From a checkpoint of a small masked image model.
Model: 6.99M parameters, 32-pixel images, encoder arch vit, encoder norm layernorm_no_bias, encoder width 256, decoder width 128, decoder layers 3.
Training: normuon at rate 0.0064, batches of 128.
Rows from block 0 of the decoder, named by matrix and row number. Rows with one number belong to one attention dimension. Each number is 50 + 12 x the weight over its row's rms, rounded and kept within 0 to 99. All counts start at 0. After the name is the row's rms in percent of the matrix's.
# v: attention value (decoder.0.attn.v.weight, 128x128), inputs 0-127
# proj: attention output (decoder.0.attn.proj.weight, 128x128, transposed), outputs 0-127
v.91 094:54 29 53 59 51 66 57 53 55 79 27 43 49 65 43 60 46 66 43 42 39 47 42 63 60 44 44 71 33 46 68 63 51 50 56 65 55 38 45 59 58 84 76 51 53 44 42 38 35 34 32 28 45 50 38 58 43 52 60 29 57 34 42 55 64 43 47 51 62 38 44 53 43 41 43 21 54 61 37 64 54 35 48 62 52 46 29 53 52 49 58 44 37 59 34 49 40 44 46 51 39 63 44 61 59 40 30 56 45 64 63 56 42 56 58 55 52 74 35 58 40 49 60 56 84 67 58 29
proj.91 096:44 49 68 47 33 48 57 37 51 68 52 62 26 35 65 50 46 72 56 32 51 37 63 61 62 56 39 41 54 50 61 53 60 37 34 69 39 49 47 59 24 64 47 32 75 56 53 70 44 23 50 35 19 56 50 65 28 42 45 43 38 46 67 44 36 61 32 40 46 36 57 54 54 57 40 41 47 45 61 61 53 38 47 39 36 39 45 43 34 29 66 49 47 54 60 53 56 37 64 48 42 61 62 43 61 43 38 59 43 72 47 42 59 29 65 43 46 66 60 40 75 50 60 61 64 37 52 55
v.92 104:57 56 42 37 38 27 35 42 54 66 46 37 68 40 49 58 50 41 58 38 55 15 69 74 74 58 50 48 59 39 57 64 49 36 36 52 35 46 75 65 43 61 67 59 49 51 40 56 41 61 28 33 68 30 44 60 60 38 58 37 48 46 75 66 42 36 56 67 61 67 39 53 54 57 45 49 56 42 42 64 69 44 45 63 36 50 60 38 45 53 60 53 48 45 45 39 47 55 63 55 39 68 49 41 39 45 45 33 44 65 47 37 25 56 52 29 30 70 38 56 30 51 51 63 45 52 53 54
proj.92 107:35 51 55 39 59 50 40 51 39 49 50 41 41 62 60 78 46 62 58 56 48 51 42 45 65 45 57 42 66 56 54 69 58 62 36 49 66 76 62 53 31 39 50 32 34 50 41 53 27 57 50 48 45 61 31 48 47 56 64 63 30 58 29 25 58 51 49 56 55 48 56 58 56 47 49 38 55 32 30 47 88 56 63 78 23 54 60 32 34 38 49 57 44 59 39 46 66 43 31 49 48 54 43 51 40 54 33 33 53 57 39 49 52 27 57 37 54 38 51 47 30 57 72 61 70 54 53 59
v.93 105:59 40 46 69 43 61 60 66 31 50 55 48 50 41 41 62 61 27 56 39 55 74 58 71 49 53 51 60 56 64 21 38 41 46 68 34 56 58 45 39 54 35 52 61 49 53 66 39 50 51 46 33 57 44 57 37 54 66 32 26 32 67 40 56 49 45 52 42 61 57 26 38 76 45 62 48 38 43 47 59 41 40 73 61 56 37 49 26 52 40 31 47 73 29 65 51 55 49 52 70 33 38 64 49 44 44 53 54 44 47 57 42 71 43 61 61 68 62 55 28 50 28 62 44 57 48 61 49
proj.93 104:48 45 56 58 46 65 54 69 40 50 47 80 50 56 44 57 70 33 52 47 26 58 56 78 53 46 66 56 32 56 37 27 57 68 61 37 57 47 50 63 23 45 43 48 54 55 60 42 56 37 54 65 70 63 64 48 49 53 49 39 44 55 42 58 63 37 65 38 65 42 54 59 52 32 44 52 42 35 51 31 58 44 48 48 49 13 46 42 47 55 35 57 64 37 41 47 51 74 25 71 52 49 41 41 55 51 36 39 40 52 53 49 57 35 46 62 44 75 62 68 48 58 47 26 73 51 45 57
v.94 096:56 70 38 46 57 67 48 44 48 59 47 21 45 56 73 39 58 34 58 49 28 70 47 28 58 67 40 55 46 71 36 34 52 34 47 49 56 64 31 66 52 50 43 35 44 30 43 56 53 52 55 47 54 29 53 44 67 67 59 26 44 46 52 51 53 56 27 50 73 69 39 41 46 56 42 45 68 61 43 70 53 36 40 44 46 38 72 40 61 39 57 62 41 51 62 62 58 49 42 39 54 53 75 52 29 40 39 50 67 33 44 46 61 36 53 39 51 53 66 36 58 34 54 70 62 31 45 54
proj.94 102:48 35 46 61 43 44 52 50 67 67 41 51 28 64 36 26 46 59 34 58 29 65 51 44 55 35 48 48 38 64 59 54 39 61 54 69 51 57 37 52 46 58 58 39 58 52 66 39 63 55 38 60 41 60 56 59 32 48 45 37 60 53 46 47 53 51 58 38 61 49 62 61 44 45 38 60 66 21 52 39 55 65 29 46 60 82 41 36 61 37 62 64 50 58 24 46 56 47 39 31 49 67 77 54 50 71 51 48 68 28 38 57 50 37 40 60 33 74 61 43 62 46 33 47 65 57 39 65
v.95 102:48 48 64 53 49 44 45 65 64 59 50 44 38 24 59 61 49 46 56 41 75 52 49 55 50 55 71 63 40 45 52 63 35 59 34 62 43 46 51 61 72 40 54 34 51 51 47 42 67 65 46 61 44 46 63 40 57 64 70 37 52 29 54 36 52 47 49 63 55 62 36 55 52 34 60 48 35 39 64 43 21 57 45 54 62 46 28 51 27 46 75 42 39 47 45 62 45 57 59 46 56 54 68 32 47 52 51 72 50 39 31 32 57 47 58 41 67 58 66 60 20 33 36 26 71 64 50 34
proj.95 102:53 61 41 42 54 47 62 49 50 48 47 48 58 33 47 72 46 58 65 39 66 47 71 50 79 51 59 48 65 68 56 43 48 61 54 35 42 52 37 61 60 53 65 26 48 48 52 45 49 62 49 36 39 50 72 42 43 61 44 66 41 30 35 44 68 33 43 45 65 39 59 52 58 33 46 64 51 54 52 42 24 70 57 48 75 31 33 20 60 55 47 49 38 71 56 54 51 43 35 50 64 41 50 49 51 35 63 44 27 49 27 34 45 32 48 48 71 59 68 55 47 58 55 59 50 24 62 42
v.96 108:55 54 40 57 37 48 36 53 39 54 61 47 56 47 54 27 41 48 50 54 72 45 59 52 49 41 27 72 55 52 16 58 51 57 42 40 45 16 54 46 52 59 66 51 58 25 80 44 54 54 32 39 50 58 75 51 53 56 54 29 53 47 67 40 41 58 34 53 40 52 67 42 51 48 68 45 68 50 35 57 44 23 67 65 47 62 66 46 57 44 45 31 42 61 71 68 45 58 69 39 51 58 36 68 58 48 58 57 53 61 47 31 29 41 47 56 66 39 47 45 67 48 44 59 33 46 45 51
proj.96 108:42 70 69 52 48 53 46 24 59 59 61 49 58 60 43 36 60 47 50 47 68 52 59 39 64 70 41 44 55 57 50 27 68 40 45 53 56 54 46 24 55 64 61 31 57 42 45 44 51 50 46 58 55 34 46 41 25 58 59 60 68 47 32 43 63 54 51 70 54 34 57 42 36 59 65 52 61 49 49 36 31 37 66 33 46 54 50 58 35 39 31 62 36 46 40 41 67 26 64 54 38 42 36 73 66 54 55 64 57 83 45 66 46 63 58 60 57 56 53 57 40 43 27 60 45 31 62 34
v.97 100:47 67 38 50 62 45 42 82 44 58 62 67 59 58 60 30 45 44 61 23 45 57 50 56 40 61 49 41 49 34 34 51 60 58 34 66 51 46 52 43 46 25 53 75 38 51 44 33 61 59 50 67 46 43 57 42 41 38 29 53 55 52 51 38 67 50 31 56 65 61 48 58 54 30 60 75 51 61 41 55 31 45 38 62 30 54 49 49 56 46 60 51 42 50 62 45 47 42 36 39 25 33 32 68 57 38 46 64 47 43 65 33 56 50 47 52 67 57 43 58 66 80 27 46 66 45 53 69
proj.97 122:43 70 44 47 56 67 54 68 47 48 64 68 29 48 43 51 62 58 41 52 35 55 55 56 23 66 44 34 52 46 62 44 58 47 60 48 50 42 56 31 68 42 51 28 50 45 43 56 56 40 54 61 38 40 68 64 46 33 54 41 45 79 48 62 47 52 46 58 64 31 40 40 43 48 43 34 22 67 44 47 52 34 34 42 52 41 77 59 60 32 59 31 46 59 66 62 55 32 73 44 40 52 46 60 56 50 45 61 57 68 46 24 44 38 41 48 82 61 39 57 45 54 64 59 30 43 47 67
v.98 108:55 47 52 61 33 35 45 47 52 53 47 66 69 47 50 62 46 65 41 63 39 44 46 63 37 52 57 66 56 47 46 40 47 50 35 48 35 51 56 81 19 40 25 46 53 62 49 46 52 67 67 46 38 47 49 45 63 42 55 57 42 48 55 67 54 50 51 63 27 60 52 40 33 64 46 46 40 44 84 66 53 75 61 44 34 48 49 34 54 63 61 44 48 30 46 70 46 47 47 44 40 48 48 38 50 28 40 45 41 59 53 40 44 87 75 59 51 49 27 64 56 72 50 32 37 48 60 37
proj.98 116:52 56 58 48 31 60 47 42 46 44 40 41 68 26 48 54 56 47 45 59 30 56 51 62 51 41 48 58 36 62 47 49 62 42 55 37 45 56 57 40 36 41 41 50 45 65 35 69 51 45 76 72 39 49 64 43 48 54 62 37 60 59 77 64 46 57 58 61 49 38 35 55 64 67 49 33 45 56 70 60 48 66 63 59 40 63 37 37 43 56 37 57 69 25 43 64 66 20 69 09 55 61 56 35 70 33 52 51 37 58 44 36 41 57 61 38 40 48 37 50 41 33 44 56 56 49 47 53
v.99 103:60 40 53 56 57 45 64 22 30 56 45 51 68 56 45 39 51 65 47 44 58 55 41 72 55 43 48 60 55 63 43 47 55 42 58 37 55 56 39 61 74 51 68 47 47 42 35 49 45 40 72 58 49 52 41 52 34 47 41 62 35 53 48 52 52 56 52 31 54 66 48 46 49 47 71 56 39 42 51 55 73 47 56 71 42 57 34 66 46 64 37 58 54 40 36 31 41 52 50 37 71 25 36 54 59 47 31 32 45 57 64 66 50 25 40 47 84 33 36 83 36 31 50 59 36 40 47 46
proj.99 110:59 33 56 43 63 38 75 52 41 36 52 56 60 42 42 58 50 45 46 39 68 55 48 43 47 36 42 38 36 48 59 49 43 45 43 55 56 32 55 67 38 75 61 59 61 59 26 35 40 58 57 37 64 59 40 54 64 41 47 66 30 40 51 57 39 45 59 51 52 57 57 29 39 65 57 40 43 47 58 55 67 43 40 58 52 70 80 48 63 79 49 48 55 29 41 41 44 70 55 54 37 34 52 53 65 52 63 43 42 79 65 53 45 31 39 49 62 59 40 70 29 23 31 53 37 46 45 65
v.100 100:40 45 57 51 43 52 21 46 34 33 55 63 65 42 50 54 48 51 42 48 33 36 38 65 42 53 39 44 49 40 63 73 52 52 58 70 59 53 52 49 52 59 36 61 62 59 66 64 39 17 50 39 27 78 44 41 68 25 57 58 69 60 25 57 54 30 62 61 60 60 34 54 67 33 73 62 36 65 57 56 61 48 56 52 56 49 46 39 21 64 56 36 37 36 56 65 38 65 44 64 41 45 61 49 65 56 53 51 70 47 52 47 48 57 47 38 55 36 40 57 42 42 51 32 55 49 56 41
proj.100 111:59 36 48 71 80 80 55 56 54 54 47 71 41 37 36 47 45 51 45 64 59 39 47 64 60 54 46 40 49 34 37 72 45 50 73 54 32 47 36 44 54 64 55 68 51 50 64 56 47 38 48 44 35 39 35 25 63 40 58 76 53 46 53 58 69 42 45 83 57 43 52 42 45 42 55 46 45 43 63 41 68 48 58 65 50 48 55 63 29 42 39 40 60 43 41 60 51 48 60 57 49 51 56 40 53 32 49 45 56 43 47 62 39 59 25 59 54 23 44 49 49 39 62 19 66 28 41 59
v.101 104:44 46 43 48 45 36 18 54 33 39 45 52 53 47 32 53 62 61 73 34 51 47 39 59 54 56 60 48 42 68 56 42 56 38 68 60 62 67 54 65 56 40 31 55 39 52 45 58 54 67 62 37 54 42 49 34 84 45 53 42 62 52 42 48 45 62 49 48 52 33 50 48 65 58 43 62 42 61 19 51 67 25 66 43 42 48 24 35 79 28 48 36 49 61 64 40 61 36 52 74 49 62 44 60 71 57 51 55 57 53 40 26 57 74 49 41 39 47 49 54 62 46 50 43 38 56 48 43
proj.101 123:71 25 34 76 60 41 54 24 56 53 60 57 57 40 59 32 45 49 64 55 45 39 38 61 38 65 43 26 54 46 50 47 27 46 37 67 32 47 57 47 48 45 35 63 59 51 50 35 58 65 51 39 47 41 38 41 54 78 51 48 57 62 45 60 51 54 39 48 35 44 54 47 49 71 56 74 71 39 41 66 73 46 27 49 63 34 60 57 41 36 36 42 51 55 42 40 68 47 44 43 41 65 68 44 53 59 29 42 44 45 43 77 35 64 58 47 61 38 62 53 55 61 48 51 67 50 40 69
v.102 094:52 38 63 65 47 59 45 60 55 50 41 47 58 61 52 40 67 41 49 38 52 45 66 36 38 60 36 32 51 62 59 63 39 76 38 40 47 54 53 60 73 36 51 33 60 14 50 50 30 56 45 54 54 50 60 36 48 35 52 49 50 49 52 46 40 57 52 68 62 50 60 57 55 46 33 73 65 48 58 52 45 59 46 37 44 52 35 42 36 48 60 47 66 48 53 43 57 64 64 54 84 74 40 42 22 54 48 56 57 41 34 36 48 50 49 64 72 39 18 33 48 47 26 44 47 38 74 61
proj.102 114:55 54 35 56 77 33 48 22 49 37 50 51 60 58 39 39 72 60 45 37 48 78 55 44 50 35 48 41 50 23 38 58 56 37 56 43 57 89 40 39 48 45 64 45 60 37 38 62 63 44 45 52 53 59 41 50 34 31 40 46 72 45 47 64 47 55 33 67 53 24 62 80 51 58 39 57 59 42 55 50 58 58 44 55 61 45 17 60 52 63 55 52 43 38 38 34 55 51 37 64 52 41 39 52 49 36 61 65 47 49 36 59 55 59 51 68 43 51 47 47 40 43 67 52 40 74 62 46
v.103 098:49 37 34 28 32 33 69 56 35 47 52 65 61 31 60 51 66 43 51 49 78 46 51 39 46 43 56 62 70 48 45 47 27 57 47 76 25 53 46 65 57 56 55 21 55 49 57 44 55 42 44 47 70 58 41 54 50 57 40 36 55 60 09 47 53 40 52 53 58 44 45 65 66 34 39 60 64 53 58 26 46 56 62 53 67 44 51 38 60 52 50 80 44 48 55 52 41 47 53 43 43 47 63 41 43 35 58 53 56 41 40 50 59 77 47 63 37 43 51 32 37 56 78 47 52 45 54 40
proj.103 109:49 66 39 44 42 64 57 49 36 46 58 56 37 36 37 51 52 37 57 46 52 44 23 43 34 63 45 66 51 32 43 44 56 42 43 36 53 55 48 54 60 49 44 25 61 36 28 54 44 43 59 53 60 44 60 41 47 53 60 60 35 52 36 39 63 35 25 58 61 37 49 27 50 38 33 54 49 44 72 76 41 54 72 69 50 68 72 57 44 56 51 55 37 55 46 45 60 50 33 55 71 66 64 31 66 47 72 46 68 52 50 57 70 50 53 55 43 70 51 30 40 67 62 44 79 37 53 62
v.104 106:35 55 55 41 64 49 57 24 49 50 56 41 51 63 42 40 73 53 46 46 64 45 56 35 52 43 55 76 55 54 32 52 52 56 75 65 51 47 53 59 36 42 54 62 34 62 40 60 53 39 68 59 68 29 65 50 65 34 26 52 47 52 73 30 56 37 45 69 57 37 54 31 49 51 48 36 40 56 61 59 50 74 31 34 45 52 49 49 35 57 60 35 53 60 79 62 39 54 45 67 41 59 51 57 57 42 41 49 38 61 52 59 24 50 42 57 58 38 60 36 29 58 69 49 43 52 37 79
proj.104 111:65 31 28 51 54 51 44 36 58 51 40 75 61 67 58 53 43 64 62 60 66 55 60 62 58 51 61 71 40 30 61 67 35 25 37 69 45 51 60 59 44 37 45 35 34 52 59 75 38 56 51 54 34 56 68 44 61 57 51 45 44 39 50 39 55 40 34 66 86 61 49 23 58 56 41 34 55 40 50 50 30 48 48 66 35 27 60 50 51 57 39 41 42 55 44 45 52 57 55 65 43 66 37 46 43 56 39 54 51 37 52 54 52 48 62 35 62 59 23 39 42 55 53 35 33 62 45 65
v.105 099:67 55 30 47 73 47 58 55 72 55 58 57 50 50 74 38 42 69 63 45 47 43 45 58 34 49 34 42 58 34 56 70 44 48 32 47 09 41 36 35 45 56 39 49 56 41 56 60 58 41 34 37 38 56 63 61 56 58 40 56 53 48 49 64 45 44 49 47 30 45 33 38 49 21 70 57 41 62 36 30 56 65 41 60 43 59 53 35 43 48 55 46 49 42 62 47 54 44 56 67 87 55 65 48 57 62 46 46 45 58 54 45 62 65 49 45 41 31 65 60 51 55 36 76 39 56 66 46
proj.105 136:32 70 69 32 53 34 19 49 80 42 53 31 62 70 41 59 29 59 69 39 72 52 54 50 55 52 55 62 72 56 40 47 55 52 61 57 40 45 61 55 42 49 46 51 49 33 26 34 58 48 55 49 34 56 58 47 39 53 41 55 41 60 40 60 71 48 33 70 55 48 37 66 65 68 68 57 55 41 48 44 56 56 62 37 55 63 48 61 40 51 64 57 63 59 53 39 44 43 48 43 61 48 48 34 39 48 48 49 44 45 15 56 55 52 46 67 24 29 39 65 57 47 29 50 37 60 53 42
v.106 098:39 50 45 44 41 45 68 42 57 51 61 38 27 40 58 60 36 59 61 50 60 24 61 70 68 36 40 38 58 51 47 60 53 56 53 75 66 37 63 69 38 58 58 30 59 50 53 40 49 60 49 57 08 72 65 50 43 59 38 60 29 65 61 55 41 52 45 66 33 52 56 32 38 39 36 33 61 63 51 63 45 49 52 29 45 43 50 29 31 34 45 45 55 68 44 22 60 66 54 69 55 38 41 45 55 50 58 60 43 55 33 38 61 56 54 55 59 44 51 46 60 42 53 65 54 45 52 63
proj.106 112:53 51 41 78 59 39 50 45 51 46 56 54 58 47 35 67 53 65 76 42 76 51 61 61 65 75 42 61 41 48 44 68 53 50 49 33 36 46 55 62 48 29 49 42 53 36 56 46 55 46 52 47 27 49 53 51 34 74 43 49 40 29 67 50 63 47 42 61 20 63 38 56 30 58 41 42 70 57 45 47 38 27 55 50 43 46 53 57 38 41 61 63 59 73 59 41 36 65 31 43 47 47 51 68 62 50 46 46 32 49 55 37 49 65 52 20 50 64 70 48 43 33 75 36 55 43 50 55
v.107 103:38 40 54 50 41 48 36 35 47 52 40 63 35 34 53 56 37 46 43 54 55 43 38 42 35 67 53 61 46 30 39 39 51 61 63 67 43 40 68 60 39 55 54 42 55 71 63 55 62 52 48 66 58 51 57 48 47 60 62 53 38 44 51 54 51 46 54 47 46 58 56 50 62 38 64 34 51 62 51 33 46 26 40 79 32 46 44 81 62 71 41 46 54 60 32 64 59 60 48 45 64 94 20 45 66 39 35 42 39 64 59 58 32 60 42 41 46 33 55 48 56 52 49 43 59 25 72 43
proj.107 109:57 43 39 68 70 52 44 50 50 44 35 50 52 48 38 42 66 71 48 44 40 48 62 35 56 67 67 59 39 31 51 39 37 47 48 74 40 32 39 49 40 56 54 49 54 58 71 46 47 57 40 69 73 34 58 34 38 32 67 54 43 40 54 45 67 54 56 37 61 52 58 40 37 53 60 50 76 51 48 66 52 48 51 36 39 48 53 74 28 48 56 67 29 68 39 68 47 56 29 45 56 80 68 52 41 26 55 35 42 60 55 44 39 49 50 54 44 55 35 40 52 63 26 65 48 45 33 35
v.108 113:59 48 37 35 61 46 49 43 60 63 61 52 51 59 35 63 43 50 65 57 15 32 50 52 42 61 58 59 54 58 61 41 41 45 31 37 56 39 47 42 58 54 63 40 67 45 59 40 58 35 61 65 43 37 38 34 68 46 39 31 47 61 70 05 61 53 56 49 52 37 55 46 33 61 65 60 58 87 49 63 73 42 52 37 48 40 38 57 39 43 56 44 43 55 64 70 55 43 56 50 42 48 34 57 44 52 59 56 47 45 59 65 46 53 42 67 44 31 53 22 61 43 42 66 64 52 40 57
proj.108 117:37 46 78 26 65 35 48 49 70 60 60 27 58 70 55 52 48 36 26 53 23 40 52 34 47 36 43 63 61 36 44 62 50 68 48 48 71 48 56 44 50 69 62 43 46 47 39 56 63 57 70 55 44 61 53 57 53 54 52 50 23 55 50 49 51 52 54 66 51 57 51 40 40 56 28 54 49 62 46 54 49 37 48 46 37 35 50 63 34 48 45 34 72 45 45 50 46 53 50 39 37 50 28 57 62 40 64 77 62 54 51 42 43 55 76 49 43 48 63 26 78 34 45 32 48 58 49 71
v.109 100:36 50 41 45 45 49 48 40 34 50 39 37 49 37 41 61 23 58 52 63 52 41 42 59 38 35 57 47 55 27 64 44 41 45 63 64 66 63 55 47 45 58 65 58 81 51 54 53 38 56 35 63 64 46 41 51 55 74 30 74 69 48 60 40 51 50 50 36 72 71 45 59 65 55 56 80 38 32 57 64 55 53 33 47 49 55 55 40 39 38 33 57 68 52 63 41 52 46 46 64 64 62 45 27 35 22 65 57 44 45 57 46 53 64 39 40 65 31 58 44 62 51 34 40 52 58 32 58
proj.109 115:61 35 16 72 75 48 56 52 37 53 40 42 41 42 40 42 37 57 63 60 34 51 43 52 52 66 62 51 56 31 57 49 32 63 57 68 30 59 44 49 61 64 39 68 53 38 61 68 32 69 35 56 44 30 50 56 29 46 46 73 52 57 71 40 40 52 48 39 53 52 43 53 50 65 57 60 43 31 73 66 46 35 40 53 44 41 49 41 55 50 43 33 45 41 70 60 48 54 39 60 57 31 57 57 44 49 66 58 51 51 56 44 60 32 62 19 52 61 70 62 50 51 56 54 39 32 31 54
v.110 098:50 51 64 46 53 35 57 41 36 69 36 61 51 49 64 47 57 51 40 31 61 69 56 33 57 55 45 46 45 49 52 43 45 52 50 60 38 62 61 69 49 45 57 72 65 49 69 52 46 28 49 52 56 57 50 56 66 25 45 62 52 63 37 56 26 63 64 32 40 32 20 37 53 44 70 46 74 43 51 52 41 52 52 35 39 61 57 19 49 45 49 49 51 30 31 53 58 65 58 55 60 46 50 35 33 38 20 50 35 68 50 43 60 35 56 59 57 63 55 46 43 40 65 40 76 70 54 63
proj.110 114:46 41 66 49 59 51 59 45 52 41 44 55 48 45 49 50 56 68 63 61 75 60 63 42 36 49 75 51 31 54 35 43 59 67 56 44 22 51 56 44 45 45 46 32 78 40 59 61 32 58 44 60 50 47 50 49 46 33 48 55 31 53 42 59 60 50 72 35 42 44 61 54 58 62 70 50 60 30 42 50 55 42 46 52 51 56 70 33 49 66 47 58 58 56 51 16 67 53 32 61 32 50 37 38 56 40 21 37 44 38 39 48 44 43 63 73 45 52 66 51 45 28 55 27 54 79 47 61
v.111 109:54 45 54 53 57 58 40 38 58 58 80 50 27 31 52 48 68 50 63 57 41 71 61 44 59 53 61 37 47 48 15 34 40 64 56 44 63 79 67 39 64 27 58 47 48 52 67 65 54 31 45 55 50 27 30 37 75 31 38 48 51 71 62 69 51 55 43 45 46 59 55 43 56 51 48 41 28 44 41 47 36 60 67 56 61 65 28 56 43 58 58 65 62 43 62 50 55 44 43 32 63 47 67 52 57 55 50 55 37 40 33 40 39 50 51 44 53 59 39 42 47 59 30 52 49 29 45 61
proj.111 109:64 23 52 45 58 62 44 54 34 43 61 40 57 63 48 61 42 40 39 41 75 53 42 43 54 67 50 51 53 51 35 46 33 46 61 37 50 58 47 40 46 38 35 61 57 53 79 55 62 40 61 81 69 41 51 54 61 54 41 64 49 54 57 71 55 43 23 49 68 38 64 39 31 60 46 40 52 61 39 42 39 53 56 35 59 53 38 29 35 41 51 53 55 37 59 39 46 45 68 39 42 60 52 51 50 75 68 41 28 37 53 54 55 41 43 48 46 59 33 47 66 75 74 45 35 29 56 74
v.112 106:56 48 40 44 62 76 49 48 48 56 56 48 64 55 47 57 46 37 30 54 53 47 39 72 45 34 39 43 43 41 50 58 47 51 41 52 51 50 61 49 48 52 74 63 52 46 41 48 62 72 42 66 46 67 56 32 40 40 39 39 56 56 65 59 53 51 62 52 41 43 49 46 67 55 47 45 45 53 70 68 61 56 51 82 49 55 56 65 40 19 25 68 43 49 40 55 54 36 62 76 34 60 58 38 38 46 35 38 47 33 28 33 39 56 37 64 36 57 30 55 45 55 61 19 48 54 39 80
proj.112 109:45 70 25 57 50 54 35 49 70 65 48 33 70 86 62 52 56 38 54 45 46 55 50 43 64 46 34 39 32 64 25 56 57 37 61 56 64 45 52 38 46 53 79 45 51 40 56 43 38 73 40 50 45 57 55 40 47 53 38 48 78 78 54 57 61 47 39 53 37 62 41 66 39 45 54 43 52 42 51 61 72 33 32 59 54 49 43 49 69 53 54 59 33 29 39 46 54 35 46 47 43 42 44 27 42 52 55 41 44 47 47 44 48 53 40 53 38 78 47 50 48 42 47 39 70 68 41 71
v.113 097:42 64 71 60 10 43 31 44 43 60 51 52 54 62 54 59 58 45 40 40 51 61 83 59 60 29 67 43 44 38 44 45 59 58 57 43 42 33 29 50 48 49 55 54 55 51 60 45 40 58 59 47 26 45 58 48 57 61 38 61 46 30 52 41 42 68 60 39 53 68 58 45 60 44 48 69 38 60 40 51 55 61 35 22 47 50 66 66 45 51 52 44 76 41 68 37 51 60 51 50 24 58 43 37 47 76 63 38 26 50 69 59 57 55 40 41 39 55 72 48 46 49 55 30 44 57 44 55
proj.113 112:66 38 76 65 43 38 59 54 47 52 58 60 54 51 35 48 51 53 39 43 45 62 45 62 55 44 53 31 41 53 60 45 55 60 31 73 36 62 34 37 46 51 72 71 48 39 67 61 46 65 33 46 72 72 72 39 39 49 29 32 45 52 52 60 33 54 29 50 40 55 53 36 63 40 49 51 35 36 60 54 25 39 53 40 45 60 38 54 62 58 35 40 50 74 50 51 41 33 68 24 51 59 50 22 61 54 63 65 47 59 54 50 46 61 56 50 74 39 74 53 44 51 65 44 42 45 54 49
v.114 104:44 34 55 40 29 47 30 48 45 38 50 54 48 69 62 73 58 51 24 46 35 59 51 46 39 57 40 51 53 56 41 37 50 49 49 54 88 66 50 39 60 52 79 62 44 31 41 42 32 55 48 44 31 30 41 74 71 72 49 40 50 29 51 54 52 35 55 37 35 45 31 56 34 52 35 42 55 53 60 39 48 54 39 41 55 49 63 47 51 46 66 41 44 50 58 59 50 47 43 62 57 52 53 83 68 41 43 50 38 47 39 54 58 65 42 67 50 60 49 47 37 67 48 81 60 48 58 66
proj.114 115:57 42 47 67 52 74 49 30 35 68 63 43 33 55 40 55 43 48 68 48 51 52 41 47 49 62 52 45 57 39 64 55 47 53 32 49 49 39 40 44 57 38 52 55 79 48 64 48 47 63 26 58 52 39 36 36 63 58 53 51 42 39 64 46 49 48 54 41 41 60 68 43 76 51 42 49 54 43 44 64 56 36 45 39 42 36 52 38 41 61 27 57 69 48 73 50 44 64 52 29 55 54 54 66 51 34 43 51 20 52 45 41 72 79 39 67 42 32 22 64 46 72 55 32 54 70 38 55
v.115 103:43 48 53 28 64 36 44 33 55 46 81 28 63 64 54 57 52 47 61 73 52 64 74 43 33 19 44 55 32 50 55 46 62 46 55 63 65 36 35 58 57 33 64 42 45 50 32 39 61 64 76 64 63 51 41 38 58 55 49 54 58 70 43 45 43 47 56 51 29 44 42 35 23 43 44 50 39 50 46 46 34 26 33 59 53 50 44 64 45 71 53 67 41 48 49 39 56 50 72 54 62 48 51 39 57 49 49 57 50 36 62 59 55 55 52 56 57 61 59 71 66 55 46 20 46 51 49 49
proj.115 111:60 38 47 41 88 43 40 39 57 48 66 56 63 57 61 51 32 48 59 30 37 52 59 39 48 46 53 66 41 64 46 45 33 56 23 59 36 64 46 53 57 41 50 65 49 72 26 46 65 79 51 55 50 54 76 33 40 43 64 64 53 53 46 45 63 54 69 55 22 51 63 58 51 59 63 46 63 48 43 49 36 33 56 46 61 45 49 57 34 59 40 53 46 43 47 25 51 62 26 27 55 37 48 40 41 49 46 39 55 41 56 64 59 59 29 35 54 60 35 56 67 64 51 29 48 54 49 51
v.116 101:36 67 51 33 43 38 48 64 36 28 40 52 46 53 83 36 37 40 58 69 74 49 58 73 86 53 50 26 47 44 53 42 62 45 53 62 70 64 34 54 43 45 41 54 54 43 65 70 60 71 47 56 45 11 46 52 43 31 33 64 64 57 59 46 59 38 61 49 41 45 32 73 39 46 36 45 64 51 62 62 57 45 53 39 43 47 47 62 62 49 54 46 47 37 34 64 48 54 51 53 62 59 40 61 50 46 62 64 67 45 51 48 36 42 43 56 35 35 65 48 38 51 40 56 49 37 49 57
proj.116 119:77 23 47 60 51 66 54 57 52 20 45 37 47 60 71 41 67 35 51 55 65 33 58 46 63 68 44 62 43 37 47 46 53 38 22 52 66 54 41 55 54 53 33 65 62 41 67 53 43 42 39 36 33 51 65 57 49 43 56 47 50 55 64 61 53 47 67 27 51 24 59 46 49 55 52 39 60 46 55 51 66 59 69 49 60 36 59 45 40 50 46 37 29 47 48 23 40 70 30 36 57 48 46 55 66 61 70 63 62 51 53 39 36 57 29 44 54 37 73 61 50 57 41 55 45 64 53 42
v.117 107:33 61 55 43 56 26 50 38 50 70 66 66 58 46 61 58 58 70 60 52 47 57 55 68 49 62 68 43 57 66 51 46 45 56 60 54 52 32 56 51 33 69 46 77 55 47 49 41 56 58 35 42 33 53 50 60 26 59 33 41 43 62 54 43 44 58 33 56 48 60 33 50 61 78 63 55 56 37 51 28 29 38 20 45 39 32 55 45 46 46 43 51 43 48 23 55 49 43 55 63 42 50 88 56 56 43 53 39 66 46 50 64 42 51 23 47 56 61 65 49 56 38 43 44 31 38 45 44
proj.117 112:61 37 48 54 65 51 69 29 54 46 72 50 47 48 70 54 82 62 46 57 51 40 39 82 49 58 57 41 62 66 48 50 51 43 54 66 65 21 55 59 43 59 51 57 60 59 59 39 29 37 32 46 38 76 44 64 31 60 50 36 30 60 49 26 31 62 25 48 58 48 46 49 52 58 55 38 50 53 38 59 38 68 61 31 57 35 40 46 26 56 34 53 60 41 46 37 54 55 47 46 51 55 57 48 40 43 73 40 49 49 46 44 42 49 39 71 35 65 59 43 70 33 47 41 47 43 51 43